config = dict(
    model='self-supervised image encoder',
    dataset='photos with spoken descriptions (Open Images, Localized Narratives)',
    train_examples=203450,
    image_size=32,
    crop_scale_min=0.3,
    horizontal_flip=False,
    color_jitter=0.6,
    method='vicreg',
    arch='densenet',
    norm='batchnorm',
    activation='relu',
    depths=[3, 3, 9, 3],
    kernel_size=3,
    stem='deep',
    growth_rate=40,
    projector_hidden=512,
    projector_out=1024,
    projector_hidden_layers=1,
    init='kaiming_normal',
    optimizer='normuon',
    muon_scale='match_rms_adamw',
    lr=0.0062,
    momentum=0.85,
    nesterov=False,
    orthogonalizer='newton_schulz_5',
    adamw_lr_other_params=0.00084,
    gradient_centralization=True,
    steps=4900,
    batch_size=128,
    epochs=3.1,
    lr_schedule='wsd_sqrt',
    decay_fraction=0.4,
    final_lr_fraction=0.05,
    warmup_steps=980,
    weight_decay=0.2,
    adamw_weight_decay_other_params=0.01,
)
Rows from block 13 of a small self-supervised image encoder, named by matrix and row number. Rows with one number belong to one channel. Each number is 128 + 24 x the weight over its row's rms, rounded and kept within 0 to 255. All counts start at 0.
After each channel's rows are labels from the 100 images, of 14976, where the channel reaches its highest value: "strongest on" is what is common among them. Only what is clearly more common there than usual is listed. The data: photos with spoken descriptions (Open Images, Localized Narratives).
# conv1: bottleneck pointwise conv (model.blocks.15.conv1.weight, 160x376x1x1), inputs 0-41
# conv2: growth 3x3 conv (model.blocks.15.conv2.weight, 40x160x3x3, transposed, each kernel summed), outputs 0-39

conv1.42 [125  76 126  68 166 115 128 147  72 119 141 157 160 159 147  87 160 104 133  55 103  74 129 143 100 139 137 139 100 128  77 119 107 135 158 167 106 106 146 144  84 102]
conv2.42 [102 177 174 131  96 117 106 151 134 149 118 148 155 121 135 117 153 122 164 147 133  93  99 119 120  84 167 140 159 130 135 129 157 167 125 109 153 130  95 116]
strongest on: text has "sky"; text has "buildings"; text has "road"

conv1.94 [105 102 120 127 134 158 164 119 104 103 179 126 104 128 169 153 129 126 170 120  96  93 115 139 145 145 192 143 141 137 156 125 125 117 110 130 132 139 138 141 148 102]
conv2.94 [126 136 126 145 128  89 142 150 115 101 116 106 134 110 158 118  94 156 123 107  86 108 111 150  97 159 101 128 151 124 132 106 140 118 144 103 186  99  80  98]
strongest on: text has "trees"; text has "sky"; text has "buildings"; text has "grass"

conv1.77 [168 127 171 110 109 157 106 133  99 100 106 112 114 147 145 105 142  98  87 141 155 120 119 106 105 126 153 132 107 138 149 127 165  99 160 127 145 139 102  97 177 114]
conv2.77 [145  94 111 113 134 137 133  58  86 128 122 137  85 130 132 147 128 165  95 140 124 156 174 179 133 148 119 152 122 136 126  97 150 120 121 150 151 129 122 133]
strongest on: text has "two"; text has "woman"

conv1.27 [135 149 101  99 134 112 126 148 151 129  84 129 139 119 111 117 104 177 107 115 101 140 109 133  90  57 114 110  93 145 101 131 162 117 148 107 139  95 147 183 135 106]
conv2.27 [142 155 126 130 135 125 134 176 109 147  96 137 221 114 163 135 152 117 131 165 129 106 100 118 116 132 124 157 134 111 131 144 144 135  93 152 143 136 108 119]
strongest on: text has "sky"; text has "trees"; text has "grass"

conv1.54 [122 124 104 123 145 162 179 114 195 119  90 166 158  81 157 142 122 125 175 129 144 139 154  89 118 105 137 115 122 128 115 137 118 142 149  90 112  93 140 119 147 125]
conv2.54 [137 142 129 131  97 117 164 160 169 150 127  95 148 140 138 117 141 148 111 133  72 115 172 160 118 152 143 136 120 142 139 162 115 182 142 148 134 137 171 133]
strongest on: text has "man"

conv1.79 [100 133  86 193 133 118 163 124 136 130 105 175 211 118 131 107  98 157 102 100 142  94 170 117 120 132  89 153 127 173 137 125  85 151 170 157 113 139 122 164 111 136]
conv2.79 [128 142 124  84 111 131 105 136 186 169 114 141 169 115 126 119 160 104 176 151 190 138 128 126 119 111 101 144  92 122 135 127 141 107 121 134 127 118 152 139]
strongest on: text has "sky"; text has "buildings"

conv1.76 [ 97 122 173 132 157 130 142 104 134 136 134 116 136 180 167 181 125 129 107  80 105 156 151 158  91 146 122 107 164 132 118 144  79 110 124 106 121 146 132 124 116 101]
conv2.76 [141 189 128 134 110 126 116 127 141 111 133 123  75 127 116 148 124 165 186 123 180 147 130 104 113 108 136 126  96 151 156 163 147 121 134 112 123 137 165 129]
strongest on: text has "sky"

conv1.106 [106 133 168 117 114 109 156 126 124 146 118 146 108 136 124 130 113 145 167 133 104 108 151 134  93 121 174 169 147 142 126 108 138 109 132 113 124  97 141 148 120 163]
conv2.106 [125 139  90 107 158 108 150 121 136 128  99 140 139 123 122 123 107 102 124 176 113 112  69 122 150 129 139 170 132 105  95 129 109 138  84 149 172  95 140 106]
strongest on: text has "people"; text has "sitting"

conv1.48 [136  98 175 177 152  97 128 146 133 121 113 116 104 126  95 120 124 136 122 136 175 134 118 131 100  77 113 130 106 100 127 103 151 127 152 126  96 135 126 119  95 116]
conv2.48 [156 153 131 126 174 144 147 101 124 127 174 101 112 116 119 182 124 139 113 146 114 129 103  84 133 145 111 100  87 108 149 148  89 146 106 111 151 106 113 109]
strongest on: text has "white"; text has "text"

conv1.78 [102 119 124 160 147 140 181 133 191 116 152 106 136 145 152 123 109 140 156 134 123  68 124 179 144 108 169 113 123 139 147 119 126 153  81 146 160  84 129 134 124 120]
conv2.78 [120 140 128 161  92 126 100 133 117 129 129 141 113  94 152  87 136 145 214 119 170 124 134 102 139 146 163 144 144 155 127 101 148 115 110 116 148 107 125 125]
strongest on: text has "trees"; text has "sky"; text has "grass"; text has "water"

conv1.154 [133 107 109 125  97 155 115 161 113 130 111 145 145 139 102 132 124  93 144 136 108  86 105 153 145 141 139 113 100  79 123 125 144  96 116  89 125  95 113  88 130  88]
conv2.154 [107 115 226 134 112 126 117 117 159 107 121 124 131 106 149 159 118 113 106  91 113 126 124 138 159 125 149 161 102 149 102 107 108 126 135 134 139 141 154 109]
strongest on: text has "person"

conv1.159 [134 126 113 135 127 155 124 114 153 114  99 148 150 108 131 185 114 112 105  97 132  91 138 152 155  67  93  60 118 190 105 108 124 130 149 143 102 145  99 189 128 103]
conv2.159 [113 156 131 145  92  82 102 148 107 167 104 143 156 122 110 122 149  89  86 136  99 111  97 132 134 119 167 116 140 144 100 102 155 164 156 147 147 137 126 146]
strongest on: text has "man"

conv1.3 [127 127 120 118 115 133 107 120 136 114 146 128 152 108 144 123  97 169 126 154 115  83 148 134 141  70 144 107 152 121 103 107  99 127 149 163  98 140  98 180 136 153]
conv2.3 [135 133 119 151 110 160 116 148 115 135 140  93 137 103 104 123 168 134 205 120 151 141 138  98 151 157 156 109 100 154 161 136 117  95 135 102 122 153 113 143]
strongest on: text has "sky"; text has "trees"; text has "buildings"; text has "road"

conv1.51 [143 145 120 122 135 119 170  78 179 129 165 132  88 124 157 146 150 150 141 154 135 144 136 150 184 117 164 125 114  60 106 117 118 120 114 140 123 117 123 108 131  93]
conv2.51 [127 155 123 117 133 115 144 172 198 145 110 124 158 114 136 153 137 133 194 147 149 113 131 128 135 131 127 137  92 136 145 108 166 128 179 122 133 134 150 114]
strongest on: text has "woman"

conv1.41 [124 144  98 120  75 127 103 133 106 106 162 115 138 114 144 144 131 132 158 156 117 106 129 100  85 105 203 120 136 120  97 129 137 140 136 168 117 193 129 131 113  80]
conv2.41 [126 152 128 117 132 120 105 108 137 144 121 125 136 119 104 123 120 175 147  87 145 122 211 140 113 189 113 114 146 160 126 113 102 108 143 157 137 121 133 143]
strongest on: text has "man"; text has "woman"

conv1.34 [139  86 174 179 115 133 106 137  87 112 142 128 139 128 148 109 120 133 151 112 144 144 117 147 142 138 123  86 129 148 140 133 143 112 102 166 116  87  92 149 119 121]
conv2.34 [130 110 131 117  80 171 157 164 120 133 126 123 138 142 198 133 135 110  80 149 135 133 135 134 126 108 104  98 122 105 120 146 115  99 127 134 104 179 108 141]
strongest on: text has "people"; text has "wall"; text has "sitting"; text has "table"

conv1.127 [131 170 165 116 139 131  75 123 193 117  92 121 114 179 101  99 112 173 119 106 123 121 123  81  74 142 167 117 160 101 119 116 177  83  96  88  86 126 145 132 122  96]
conv2.127 [102 136 113 154 110 104 120 129  99 127 106  92 146 114 121 107 122 162 199 146 123 119  99  97 105 140 165 150 112 131 147 127 179 140 115 148 142 108  93 124]
strongest on: text has "trees"; text has "sky"; text has "water"; text has "buildings"

conv1.47 [126 149 104 141 168  90 138  99 127 139 115 136 117 150 148 128 195 125  82 152  78 123 129 106 125 168 117 107 135  98 124 149 158 103 191 136  68  99 112 146 142 122]
conv2.47 [121 146 106 154 104 133 116 162  84 110  93 157 130 106 200 118 110 112 136 141 144 116  92 129 145 129 130  95 140 126 114 140 152  98 118 107 132 166 124  87]
strongest on: text has "sitting"; text has "table"; text has "chairs"

conv1.156 [151 153 116  98  98 135 113 142 131 166 112 136 114 106 129 133 139 105 123 114 129 130 113  69 111 124 108 153 106  87 129 188 153 146  82 150 109 157 184  88 133 114]
conv2.156 [112  97 147 123 147 104 111 108 169 135  91 144 114 134 106 123  98  86 116 129  84 147 115 136 140 161 141 157  87 131 108  83 139 145 163 154 157 133 153 118]
strongest on: text has "man"

conv1.53 [154 121 100 117 174 117 107  91 146 111  74 128  94  90 114 118 106 169 128 110 140 126 109 131 119 106 150  95 111 124  96 108 140 100 108 108  95  83 138 108 136 103]
conv2.53 [134 166 147 114 107  97 133 163 113 156 137 108 173 121 153 143  95 159 168 170 149 152 100 119 130 113 142 126 102 153 156 150 169 138 113 125 147 153 105 120]
strongest on: text has "sky"; text has "buildings"

conv1.13 [151 134 100 127 132 137 161 117 180 153 110 140  75  85 131 119  95 121 122 143 146 143 122  93 178 111 109 137 121 132 151 122 122 168 106 169  96 104 110 124 141 153]
conv2.13 [107 109 127 119 152 120 142 107 187  83 165 115 153 132 146 122 137 104 107 104 124 111 171 133 150 128 114 107 108 173 121 142 120 126 146 122 112 137 191 105]
strongest on: text has "two"

conv1.93 [145  90 137 102 147 138 102 131 142 122 104 165 120 143 139 122  84 133 113  98 116 102 109 162 103 160 113 120 139 128  94 121 120 157 161 124 134 137 118  89 118 114]
conv2.93 [144 112 128 130  75 118 140 165 141 109 103 113  80 120  97 132 140  95 163 126 127 112  50 100 139 126 141 113 108 115 127 156 117 115 133 131 137 157 102 135]
strongest on: text has "sky"

conv1.21 [123 111 141 143 153 124 134 109 159  86 168 129 145 118 115 174 134 154 121 117 183 127 167 118 115 118 145 128 107 135 144 120 154 135 125 109 152 184 123 180 150 127]
conv2.21 [ 91 155 213 136 131 137 137 105 127 112 145 136 100 125 113 133 131 102  91  89 118 107 183 134 140 132 152 139 129 163 134 150 138 128 141 123 123 117 150 155]
strongest on: text has "wearing"; text has "black"

conv1.157 [107 137 101 126 165 108 135 135 152 132 168 108  96  91 140 142 110 135 123 125 122 147 138 157  66 126 157 122 179 149 139 134  82  97 156 111 129 186 106 162 132 159]
conv2.157 [129 149 110 177 120  76  85 162 111 157 110 143 152 133 166  90 129 119 116 136 137 113 112  84  84 132 130 137 145 134 128 113 174 140  98 128 121 141 124 111]
strongest on: text has "sky"

conv1.80 [121 113 114 101 139 127 106 127 121 116 134 134 147 163 174  95 148  84 145 110 111 131 136 169 108 134  81 141 116 143 114 142 129 130  99 147 192 130 132 110 115 109]
conv2.80 [135 141 136 137 100 185 156 160 148  96 105 130 119 119  82 145 149 102 147 129 151 113 120 155 147 120 165 103 132  88 126 180 126  99 142 131 103 156 122 134]
strongest on: text has "sky"; text has "buildings"

conv1.32 [115 108  89 105 158 179 122 110 135 156 156  74 125 152 161 128 144 141 101 130 130 116 105 173 120 127 110 102 102 129 103 127 149 131 146 143  91 102 124 139 130 137]
conv2.32 [105 111 136 164  92 173 135 156 108 109  90 113 139 112 180 113 147 125 161 109 120 132 135 137 141 119 167 123 162 127 130 165 138 105 157 131 138 171 115 160]
strongest on: text has "sitting"

conv1.38 [139 144 100 129  82  96 119 157 147 131 103 149 173 130  91  92 152 143 105 123 169 137 142 100 140 112 161 127  99 133 139  84 171 121 109 160 126 111 129 113 131 121]
conv2.38 [155 108 130 120 131 131 157 143 108 108 162 157  93 142 151 123 150 118 108  89 139 102 168 143 129  65 148  97 135 128 128 116 120 112 145 132 104 165  86  96]
strongest on: text has "wall"

conv1.101 [133 151 125 129 154 155 137 158 132 136 141 152 131 127 154  99 110 124 141 127 153 107 152 122 131 102 165 177 136 125 150 107 128 112 111 125 101 142 166 137 162 148]
conv2.101 [179 103 106 124 136 140 136 111 121 126  78 114 110 130 106 168 123 113 132 126 174 177  98 100 139 102  81 110 101 150 141 122 117 140 104 131 128 132 107  95]
strongest on: text has "sky"; text has "buildings"; text has "road"

conv1.1 [111 150 128 137 139  92 148 151 159 147 119 116  92 143 151 143 130 105 132 149 123 128 122  69 120 127 133  87 121  97  92 118 139 108 125 114  57 130 146 112 138 131]
conv2.1 [ 99 114 117 154 117 168 137 158 168 105 155 114 165 108 172 132 145 126 145 107 117 109 157 167 161 165 139 122 157 113 124 148 109 150 103 136 105 145 134 167]
strongest on: text has "wall"; text has "table"