A small self-supervised image encoder, trained from scratch.
Training: normuon at rate 0.0062, batches of 128.
Rows from block 11 of a small self-supervised image encoder, named by matrix and row number. Each number is 500 + 50 x the weight over its row's rms, rounded and kept within 0 to 999. All counts start at 0. Numbers have three digits each.
After each channel's rows are labels from the 100 images, of 14976, where the channel reaches its highest value: "strongest on" is what is common among them. Only what is clearly more common there than usual is listed. The data: photos with spoken descriptions (Open Images, Localized Narratives). In brackets: how many of the 100.
# conv1: bottleneck pointwise conv (model.blocks.13.conv1.weight, 160x296x1x1), inputs 148-221

conv1.74:530489559487468501379521542537517560553518511497549494488542519577522482548548518469533517417395548414465470460493488572514451485564550463515596500492478626435502530435479565420487495572510599425500588460452533405503479374
strongest on: text has "people" (44)

conv1.130:418523466428550427465441542471530521469514380491500441441522527484445505544464536477477552468471436549446463502429476507480504528500523399408445416499451489525438454432455531490437553473517509463501479490517536505507472478
strongest on: text has "sky" (51)

conv1.113:538514580482529478436553531558471507496490495498487476489555495646504525492446520446614476508436542408436538509597514519509505438503592583527512541477427537445493511408444489519500500491526508535494407484451530452517486446
strongest on: text has "people" (47)

conv1.76:529487434549589490450502512492555569529527527470453497530569464474470501512547530470647590569481409543531510465505549499486476492412538542608438527497528491507462459435513509550493485415492352430515467467528469522489521464
strongest on: text has "wall" (43); text has "table" (32)

conv1.108:553492530476528546439430487503478505407475481397470519471457573571557532535419567451472532458495592498524514502508548453509600520475437539503544509569474534471485459385471583542562502597454499502437482548570439493461486492
strongest on: text has "wall" (41)

conv1.33:589430529472556471541521544489524413470500458455518509575449561574609473483458503535448537602558531530491531478557506440484472542624526540486463437442483516466551576537440501521492516453442458470529575467569625572501463500
strongest on: text has "two" (27)

conv1.3:504552406583420507519514446484522508551503487432586449588481560470511501538540563577522456505504467498514471472486394390499538579550449524500481505495492440539481477509494454541538566495419363438536414480538591581511550565
strongest on: text has "woman" (26)

conv1.30:498545489506469507462455477526553449499554554486508593497522522516492514423518596538530493511592397442494517484477462499419475515540574493483520498459558484445492551473517546545457526481410409404495496502615538557488593535
strongest on: text has "sky" (50); text has "road" (27)

conv1.111:461456508492513479512457512501448461481594529486434549534562564554582472548472553448441503536602504438563550469411467469461512550522563626466456466489480530464415521511475560556472512436612500509481488482546522450511558482
strongest on: text has "wall" (50)

conv1.51:596510516503497456577437457595535565552400544450493489517486476446530514499490495481573607536453572493525473538462480513519494498597550476506467492566516494532551471525446505444499551460513431483591536542459535418576493506
strongest on: text has "trees" (55)

conv1.29:555533500560516462495566498407542523446489457527504453473457460544469536440462607488506579537476441476546469465578451462494493438524580447489531552509469496505509544526487511508565484444488460505447537575606531502560527509
strongest on: text has "sky" (68); text has "trees" (68)

conv1.31:501551465452558481515603521476535537497581410487509534511451595468542490564539468526534477520493466468509510498493472542536610515427533551585454535599491464434508484444483387574502485414463463508515421480474556517511498626
strongest on: text has "table" (32)