From a checkpoint of a small self-supervised image encoder: normuon at rate 0.0062, 4900 steps.
Rows from block 12, named by matrix and row number. Rows with one number belong to one channel. Each number is 200 + 30 x the weight over its row's rms, rounded and kept within 0 to 999. All counts start at 0. After the name is the row's rms in percent of the matrix's.
# conv1: bottleneck pointwise conv (model.blocks.14.conv1.weight, 160x336x1x1), inputs 0-167
# conv2: growth 3x3 conv (model.blocks.14.conv2.weight, 40x160x3x3, transposed), outputs 0-13, a 3x3 kernel for each
conv1.103,103,270,183,224,225,128,248,171,189,217,232,238,296,170,157,161,199,146,173,205,267,197,215,241,151,237,167,147,150,212,162,236,213,167,204,237,240,229,175,158,171,259,239,232,213,187,197,224,170,218,171,195,181,169,205,170,190,205,179,182,192,144,256,197,157,201,219,216,182,156,161,178,231,210,224,206,238,169,174,206,190,188,236,216,100,240,241,201,204,208,188,217,269,197,145,209,168,181,218,219,171,216,254,259,185,229,188,252,222,216,255,187,205,213,185,214,189,171,145,203,186,210,183,167,212,209,193,201,238,197,201,200,181,189,187,191,215,231,217,245,214,244,228,189,154,187,231,146,220,167,202,198,194,202,168,211,163,206,212,223,243,189,200,191,167,226,127,229,218
conv1.104,098,233,172,196,211,247,229,201,124,214,203,180,246,241,221,192,201,278,229,169,236,199,239,232,232,204,201,182,182,207,227,185,220,212,190,223,230,168,157,202,261,155,182,191,171,141,232,177,269,204,223,197,227,202,189,137,195,147,154,179,167,179,193,177,253,189,221,224,157,271,175,182,149,170,172,202,225,190,197,208,231,190,196,239,125,165,118,198,176,195,191,168,274,166,202,210,132,152,190,206,170,219,212,224,170,211,137,212,223,162,224,247,179,231,199,186,181,185,180,144,188,178,186,169,242,208,209,212,239,168,166,200,207,203,163,158,216,195,149,161,204,191,189,214,272,207,181,179,187,238,211,203,169,227,189,177,185,165,219,193,192,228,186,235,211,200,210,179,179
conv1.105,114,200,197,192,240,212,225,187,181,229,181,217,194,239,227,250,195,260,209,194,160,241,209,216,240,180,187,190,257,194,272,250,223,173,200,198,174,245,257,179,206,171,163,222,206,234,204,182,218,205,208,227,215,178,199,168,201,207,189,184,193,176,208,195,212,178,279,262,156,273,176,239,145,236,194,199,176,187,196,188,146,174,135,251,141,179,248,189,196,165,190,214,150,151,200,223,157,193,249,213,218,192,192,210,179,191,170,177,176,259,203,226,213,178,169,168,197,169,197,205,212,207,159,179,250,181,191,223,203,197,184,255,166,230,255,186,220,217,217,194,210,182,183,204,168,190,196,224,172,196,174,223,199,253,184,244,145,171,211,195,218,237,211,260,190,170,254,204,184
conv1.106,097,184,173,212,187,212,187,198,156,143,159,237,187,228,223,176,238,204,197,128,196,192,246,178,164,236,211,179,221,195,219,185,241,159,197,144,212,201,219,232,165,198,162,210,188,199,199,170,219,203,190,175,212,209,196,205,180,165,238,219,216,210,250,196,216,192,201,214,144,150,212,214,208,158,252,136,168,183,178,187,194,161,231,187,207,225,216,241,177,185,214,130,145,185,206,207,237,199,194,138,209,199,179,228,146,221,219,174,167,179,235,168,231,134,259,172,148,205,199,192,164,138,223,195,210,199,200,227,208,225,167,208,227,220,256,188,231,189,198,180,239,217,226,197,172,194,169,241,223,170,175,187,199,200,226,202,219,197,205,226,222,169,218,245,227,164,205,178,251
conv1.107,097,248,159,264,221,133,244,167,239,198,232,189,185,225,174,199,174,164,178,268,199,195,164,273,157,145,196,198,233,227,172,224,186,262,225,152,202,195,227,211,123,139,183,241,192,218,261,230,155,175,209,175,198,258,223,178,187,205,145,159,155,165,232,146,202,244,191,158,232,221,176,129,205,148,247,217,228,187,194,243,214,244,188,259,139,172,188,208,179,198,217,258,188,196,176,183,214,232,243,213,185,236,210,218,181,203,197,207,183,266,161,246,185,208,212,205,208,177,211,206,209,214,213,172,224,191,209,191,190,195,209,181,253,197,173,177,205,231,156,198,212,209,173,181,225,201,210,215,164,182,231,185,212,218,191,195,229,205,224,166,216,212,162,211,213,184,216,213,202
conv1.108,096,240,202,176,180,148,231,185,213,206,207,241,164,136,208,215,239,258,252,148,207,220,186,160,213,184,184,255,199,199,148,212,183,206,248,206,173,210,187,230,180,183,195,203,192,238,179,161,207,255,239,232,194,148,219,205,226,140,225,219,157,178,171,244,167,188,230,154,180,196,171,236,227,199,219,194,224,231,207,166,159,214,171,173,202,211,243,208,177,245,185,178,177,210,186,216,200,184,172,174,210,207,188,238,100,182,182,206,150,212,235,235,224,194,194,224,209,203,202,271,225,255,281,198,242,207,174,209,241,164,219,181,179,229,163,180,201,170,156,252,228,185,189,193,234,223,179,169,248,209,217,227,159,213,184,196,233,197,206,235,204,241,212,198,215,230,166,228,205
conv1.109,105,206,182,220,254,205,190,198,212,218,213,260,184,155,179,235,197,156,240,196,164,209,161,175,184,179,190,216,202,201,207,231,198,196,167,210,172,173,215,221,203,177,198,145,217,178,192,180,155,224,218,206,220,185,157,226,145,206,280,194,272,199,231,168,209,192,212,152,182,224,171,209,167,162,216,216,190,209,171,220,182,230,216,211,191,198,224,222,179,203,159,182,227,204,190,232,231,184,205,142,195,253,177,276,228,194,198,204,203,203,243,174,181,195,229,157,185,162,179,169,235,179,207,163,180,204,260,199,193,282,219,176,214,169,157,178,160,213,217,185,238,170,155,171,223,236,178,229,197,144,175,205,185,206,178,248,199,219,215,177,198,234,214,181,225,178,220,237,231
conv1.110,108,203,185,210,221,248,221,209,237,198,142,228,185,202,210,269,211,200,153,190,149,190,239,214,228,188,131,234,211,216,216,187,184,172,206,154,174,260,241,199,140,225,209,228,195,219,291,201,150,167,203,178,189,197,151,239,190,202,193,227,259,156,205,213,219,170,170,192,196,170,166,242,175,180,193,190,160,277,177,197,182,198,193,187,168,189,173,172,208,243,207,189,188,190,191,237,230,152,166,186,199,208,235,206,204,233,166,176,214,161,214,167,242,237,160,163,208,230,198,192,164,251,161,220,221,148,179,193,259,160,170,220,172,184,221,172,220,203,212,206,196,220,170,186,173,178,238,227,179,231,228,186,230,192,189,213,217,169,219,205,256,224,242,192,165,191,193,224,215
conv1.111,094,241,160,233,275,157,189,142,323,176,194,175,255,200,194,158,168,165,211,158,167,219,210,206,174,176,198,230,224,227,206,223,208,218,198,235,181,196,222,218,215,192,168,200,204,236,199,185,209,244,176,249,207,218,207,200,215,187,193,232,143,178,187,208,194,152,166,205,160,192,198,258,213,204,183,196,163,166,240,161,174,212,172,221,170,169,219,238,201,146,141,242,179,193,207,176,247,241,218,262,214,238,166,183,189,242,185,209,194,180,195,228,234,200,189,196,215,197,214,206,215,176,213,190,207,181,113,269,219,211,228,176,213,148,218,238,217,191,165,213,215,139,199,180,172,239,180,188,209,191,189,217,250,228,201,171,185,212,206,217,174,195,187,184,194,252,159,172,239
conv1.112,102,196,175,199,184,256,211,215,212,110,200,136,247,250,158,238,151,200,208,225,181,252,204,208,210,169,215,220,186,214,219,160,227,222,218,191,172,209,211,162,203,202,166,191,244,201,204,167,179,172,164,236,233,171,147,209,190,170,112,184,156,201,204,186,229,175,203,179,185,238,184,205,169,176,206,214,158,216,230,176,242,173,172,168,156,189,167,198,175,168,180,155,181,169,119,188,172,159,216,148,215,215,206,198,182,226,183,217,149,221,197,224,178,188,239,240,197,156,200,161,233,194,149,224,193,202,228,270,178,210,192,190,184,185,192,196,252,202,240,185,207,236,223,230,204,202,207,276,178,184,195,240,187,199,195,217,137,219,176,262,190,195,201,263,208,184,211,264,222
conv1.113,102,196,194,238,217,234,276,194,162,186,210,224,264,169,128,217,168,213,199,222,237,208,174,242,165,207,156,215,250,222,195,208,216,192,122,223,210,158,226,188,210,165,228,229,180,219,198,195,176,243,152,168,188,209,209,184,211,134,266,157,138,242,177,175,180,178,234,175,209,153,202,157,212,133,197,200,171,106,240,162,317,169,175,170,192,236,186,210,191,219,186,258,272,255,189,197,215,249,196,198,207,187,194,196,195,197,229,219,156,223,242,211,196,232,182,190,228,169,256,199,211,180,244,197,209,182,215,168,232,167,186,168,191,208,213,233,159,176,202,238,221,216,230,171,186,209,212,196,187,189,196,192,160,211,225,238,206,195,186,209,193,205,187,182,157,241,210,203,191
conv2.103,102,211,218,182,205,223,184,231,242,193,160,189,175,149,198,175,166,181,166,232,220,231,238,233,249,246,252,241,249,212,170,251,258,211,190,189,190,206,244,227,206,208,215,181,178,168,276,262,228,260,243,236,209,216,229,155,180,198,181,203,187,189,202,202,221,208,211,192,201,204,186,233,216,176,200,188,177,154,184,187,131,165,197,191,214,165,173,223,143,194,230,216,192,160,204,170,159,208,179,172,226,216,197,242,215,185,223,181,185,203,228,222,173,173,191,171,174,192,259,235,243,268,229,257,248,208,214
conv2.104,080,209,158,213,203,176,205,184,172,194,224,189,196,195,198,212,191,186,195,183,198,174,203,194,186,197,203,194,227,220,215,190,174,191,164,185,159,188,196,173,161,185,166,185,200,200,170,147,139,162,135,135,193,166,181,219,232,188,191,186,179,156,152,171,175,165,203,220,196,192,210,217,161,188,196,170,210,184,179,238,192,210,185,201,195,209,203,226,180,186,194,228,216,208,253,222,223,263,225,197,159,143,151,170,174,185,200,199,216,187,154,171,256,235,226,242,247,242,220,211,187,209,193,193,166,157,180
conv2.105,108,139,167,174,155,162,155,138,147,128,215,219,184,206,221,185,175,211,168,196,176,193,211,167,204,194,163,199,166,214,205,202,234,238,184,216,219,180,175,144,187,156,160,195,173,148,195,197,210,187,182,191,167,146,157,173,209,216,207,248,223,217,230,215,152,197,204,180,196,192,198,198,176,212,209,176,198,183,201,203,195,244,217,232,218,235,203,199,204,191,187,234,209,215,244,235,204,272,237,192,198,171,190,222,205,224,190,184,206,222,218,179,231,221,179,228,216,200,208,195,179,180,195,190,166,179,169
conv2.106,095,171,178,232,188,168,219,178,170,194,231,238,253,198,204,228,237,245,228,164,193,202,132,176,204,150,162,182,145,164,205,175,192,219,203,204,213,216,206,198,181,185,207,194,203,207,205,199,162,197,196,174,196,198,184,174,187,207,236,252,267,244,264,258,190,176,168,189,155,138,191,162,141,166,201,212,164,192,233,153,183,237,212,214,230,216,202,230,194,192,211,180,159,166,218,177,158,224,197,192,195,207,181,163,190,155,157,162,157,121,109,116,194,203,201,231,262,260,176,195,176,195,182,183,172,171,159
conv2.107,105,223,222,164,227,247,166,204,248,204,138,168,126,141,182,151,157,171,188,234,262,248,232,214,236,240,200,219,226,232,210,200,201,189,162,182,217,159,172,158,168,188,201,195,211,213,203,197,225,211,209,235,184,202,204,172,164,165,174,150,141,181,163,147,231,238,220,221,226,238,243,257,246,255,197,177,258,204,197,239,213,227,213,234,221,231,244,205,249,243,183,179,211,201,185,224,251,222,238,254,198,200,221,207,214,253,222,209,219,176,191,210,198,204,204,185,183,141,234,215,228,248,239,270,250,241,239
conv2.108,108,242,259,188,245,266,198,236,260,170,227,203,230,222,192,232,221,204,221,191,227,223,163,212,215,233,232,230,216,184,169,191,162,161,209,183,183,181,166,177,219,209,209,229,219,221,262,238,239,229,200,212,203,186,207,213,218,218,171,189,191,203,197,214,203,209,234,203,177,221,156,147,177,249,204,157,260,196,143,253,207,171,182,202,200,192,193,205,222,206,211,122,210,276,105,203,280,128,202,279,221,216,233,202,206,224,180,193,214,222,220,235,168,150,171,149,138,166,152,183,170,138,143,139,140,122,114
conv2.109,099,226,194,176,231,209,189,183,151,155,189,183,171,177,182,173,246,235,219,153,209,219,138,214,231,129,203,196,178,189,179,172,167,170,181,188,195,163,174,172,141,169,193,191,192,213,172,194,189,163,185,165,189,192,169,217,197,199,237,215,224,203,193,202,145,163,196,174,179,212,175,192,202,169,184,169,122,166,164,121,152,193,187,170,169,201,190,191,184,174,178,213,228,223,228,189,186,253,225,211,148,166,164,130,137,146,206,207,192,182,168,174,197,178,170,169,181,192,209,211,193,202,198,156,191,192,160
conv2.110,089,163,194,197,177,197,173,169,169,153,198,217,231,184,176,194,196,206,191,170,150,177,164,132,155,191,141,154,183,187,216,208,216,244,222,218,243,203,212,190,172,179,191,158,161,176,207,210,189,186,185,185,220,217,212,174,203,224,219,250,266,198,225,225,181,187,163,165,183,165,165,171,163,241,171,195,221,171,205,205,177,204,148,192,205,135,169,192,168,196,214,193,159,198,185,180,179,206,188,194,238,208,212,180,153,159,167,163,183,178,154,157,199,164,155,231,213,198,181,166,189,152,134,152,179,147,145
conv2.111,096,221,230,160,257,226,146,256,246,162,157,154,175,189,184,188,211,203,175,166,239,249,164,223,262,202,237,258,181,197,166,167,187,173,213,214,212,199,201,188,205,208,203,204,218,200,244,218,240,269,235,280,255,249,305,164,166,196,159,172,196,163,149,182,253,226,245,229,189,227,192,184,204,229,203,171,213,181,144,222,166,128,177,176,184,181,195,190,210,224,208,145,201,253,128,179,265,144,213,267,217,209,237,182,182,203,195,204,242,260,270,255,204,225,213,152,149,162,176,188,186,202,235,211,221,203,184
conv2.112,112,141,167,203,174,173,198,164,162,198,199,194,201,170,181,177,159,172,142,171,152,130,182,170,153,181,151,153,205,231,238,207,214,219,188,191,191,208,167,170,177,159,178,174,169,165,198,200,210,186,199,208,175,192,206,211,246,253,248,274,243,250,265,246,173,177,178,189,177,167,181,166,136,185,188,212,161,175,213,144,178,204,206,243,260,206,231,254,208,235,242,253,219,201,254,210,189,288,220,195,206,215,209,210,203,187,192,194,181,143,141,134,188,174,185,221,217,215,195,193,199,190,214,241,187,210,220
conv2.113,122,231,208,167,227,230,196,216,230,210,158,183,163,152,185,160,167,187,165,253,216,183,229,213,195,206,191,188,216,214,206,206,231,227,191,215,211,190,198,196,178,186,177,193,212,178,241,226,222,224,224,223,184,204,201,192,203,217,210,198,206,208,198,207,215,193,206,171,166,210,187,204,231,202,148,121,232,162,144,209,183,156,203,210,208,186,196,196,183,191,205,231,246,180,228,223,193,231,200,194,157,161,172,177,182,201,181,188,207,149,178,172,177,182,173,181,180,181,241,255,260,263,272,258,237,231,216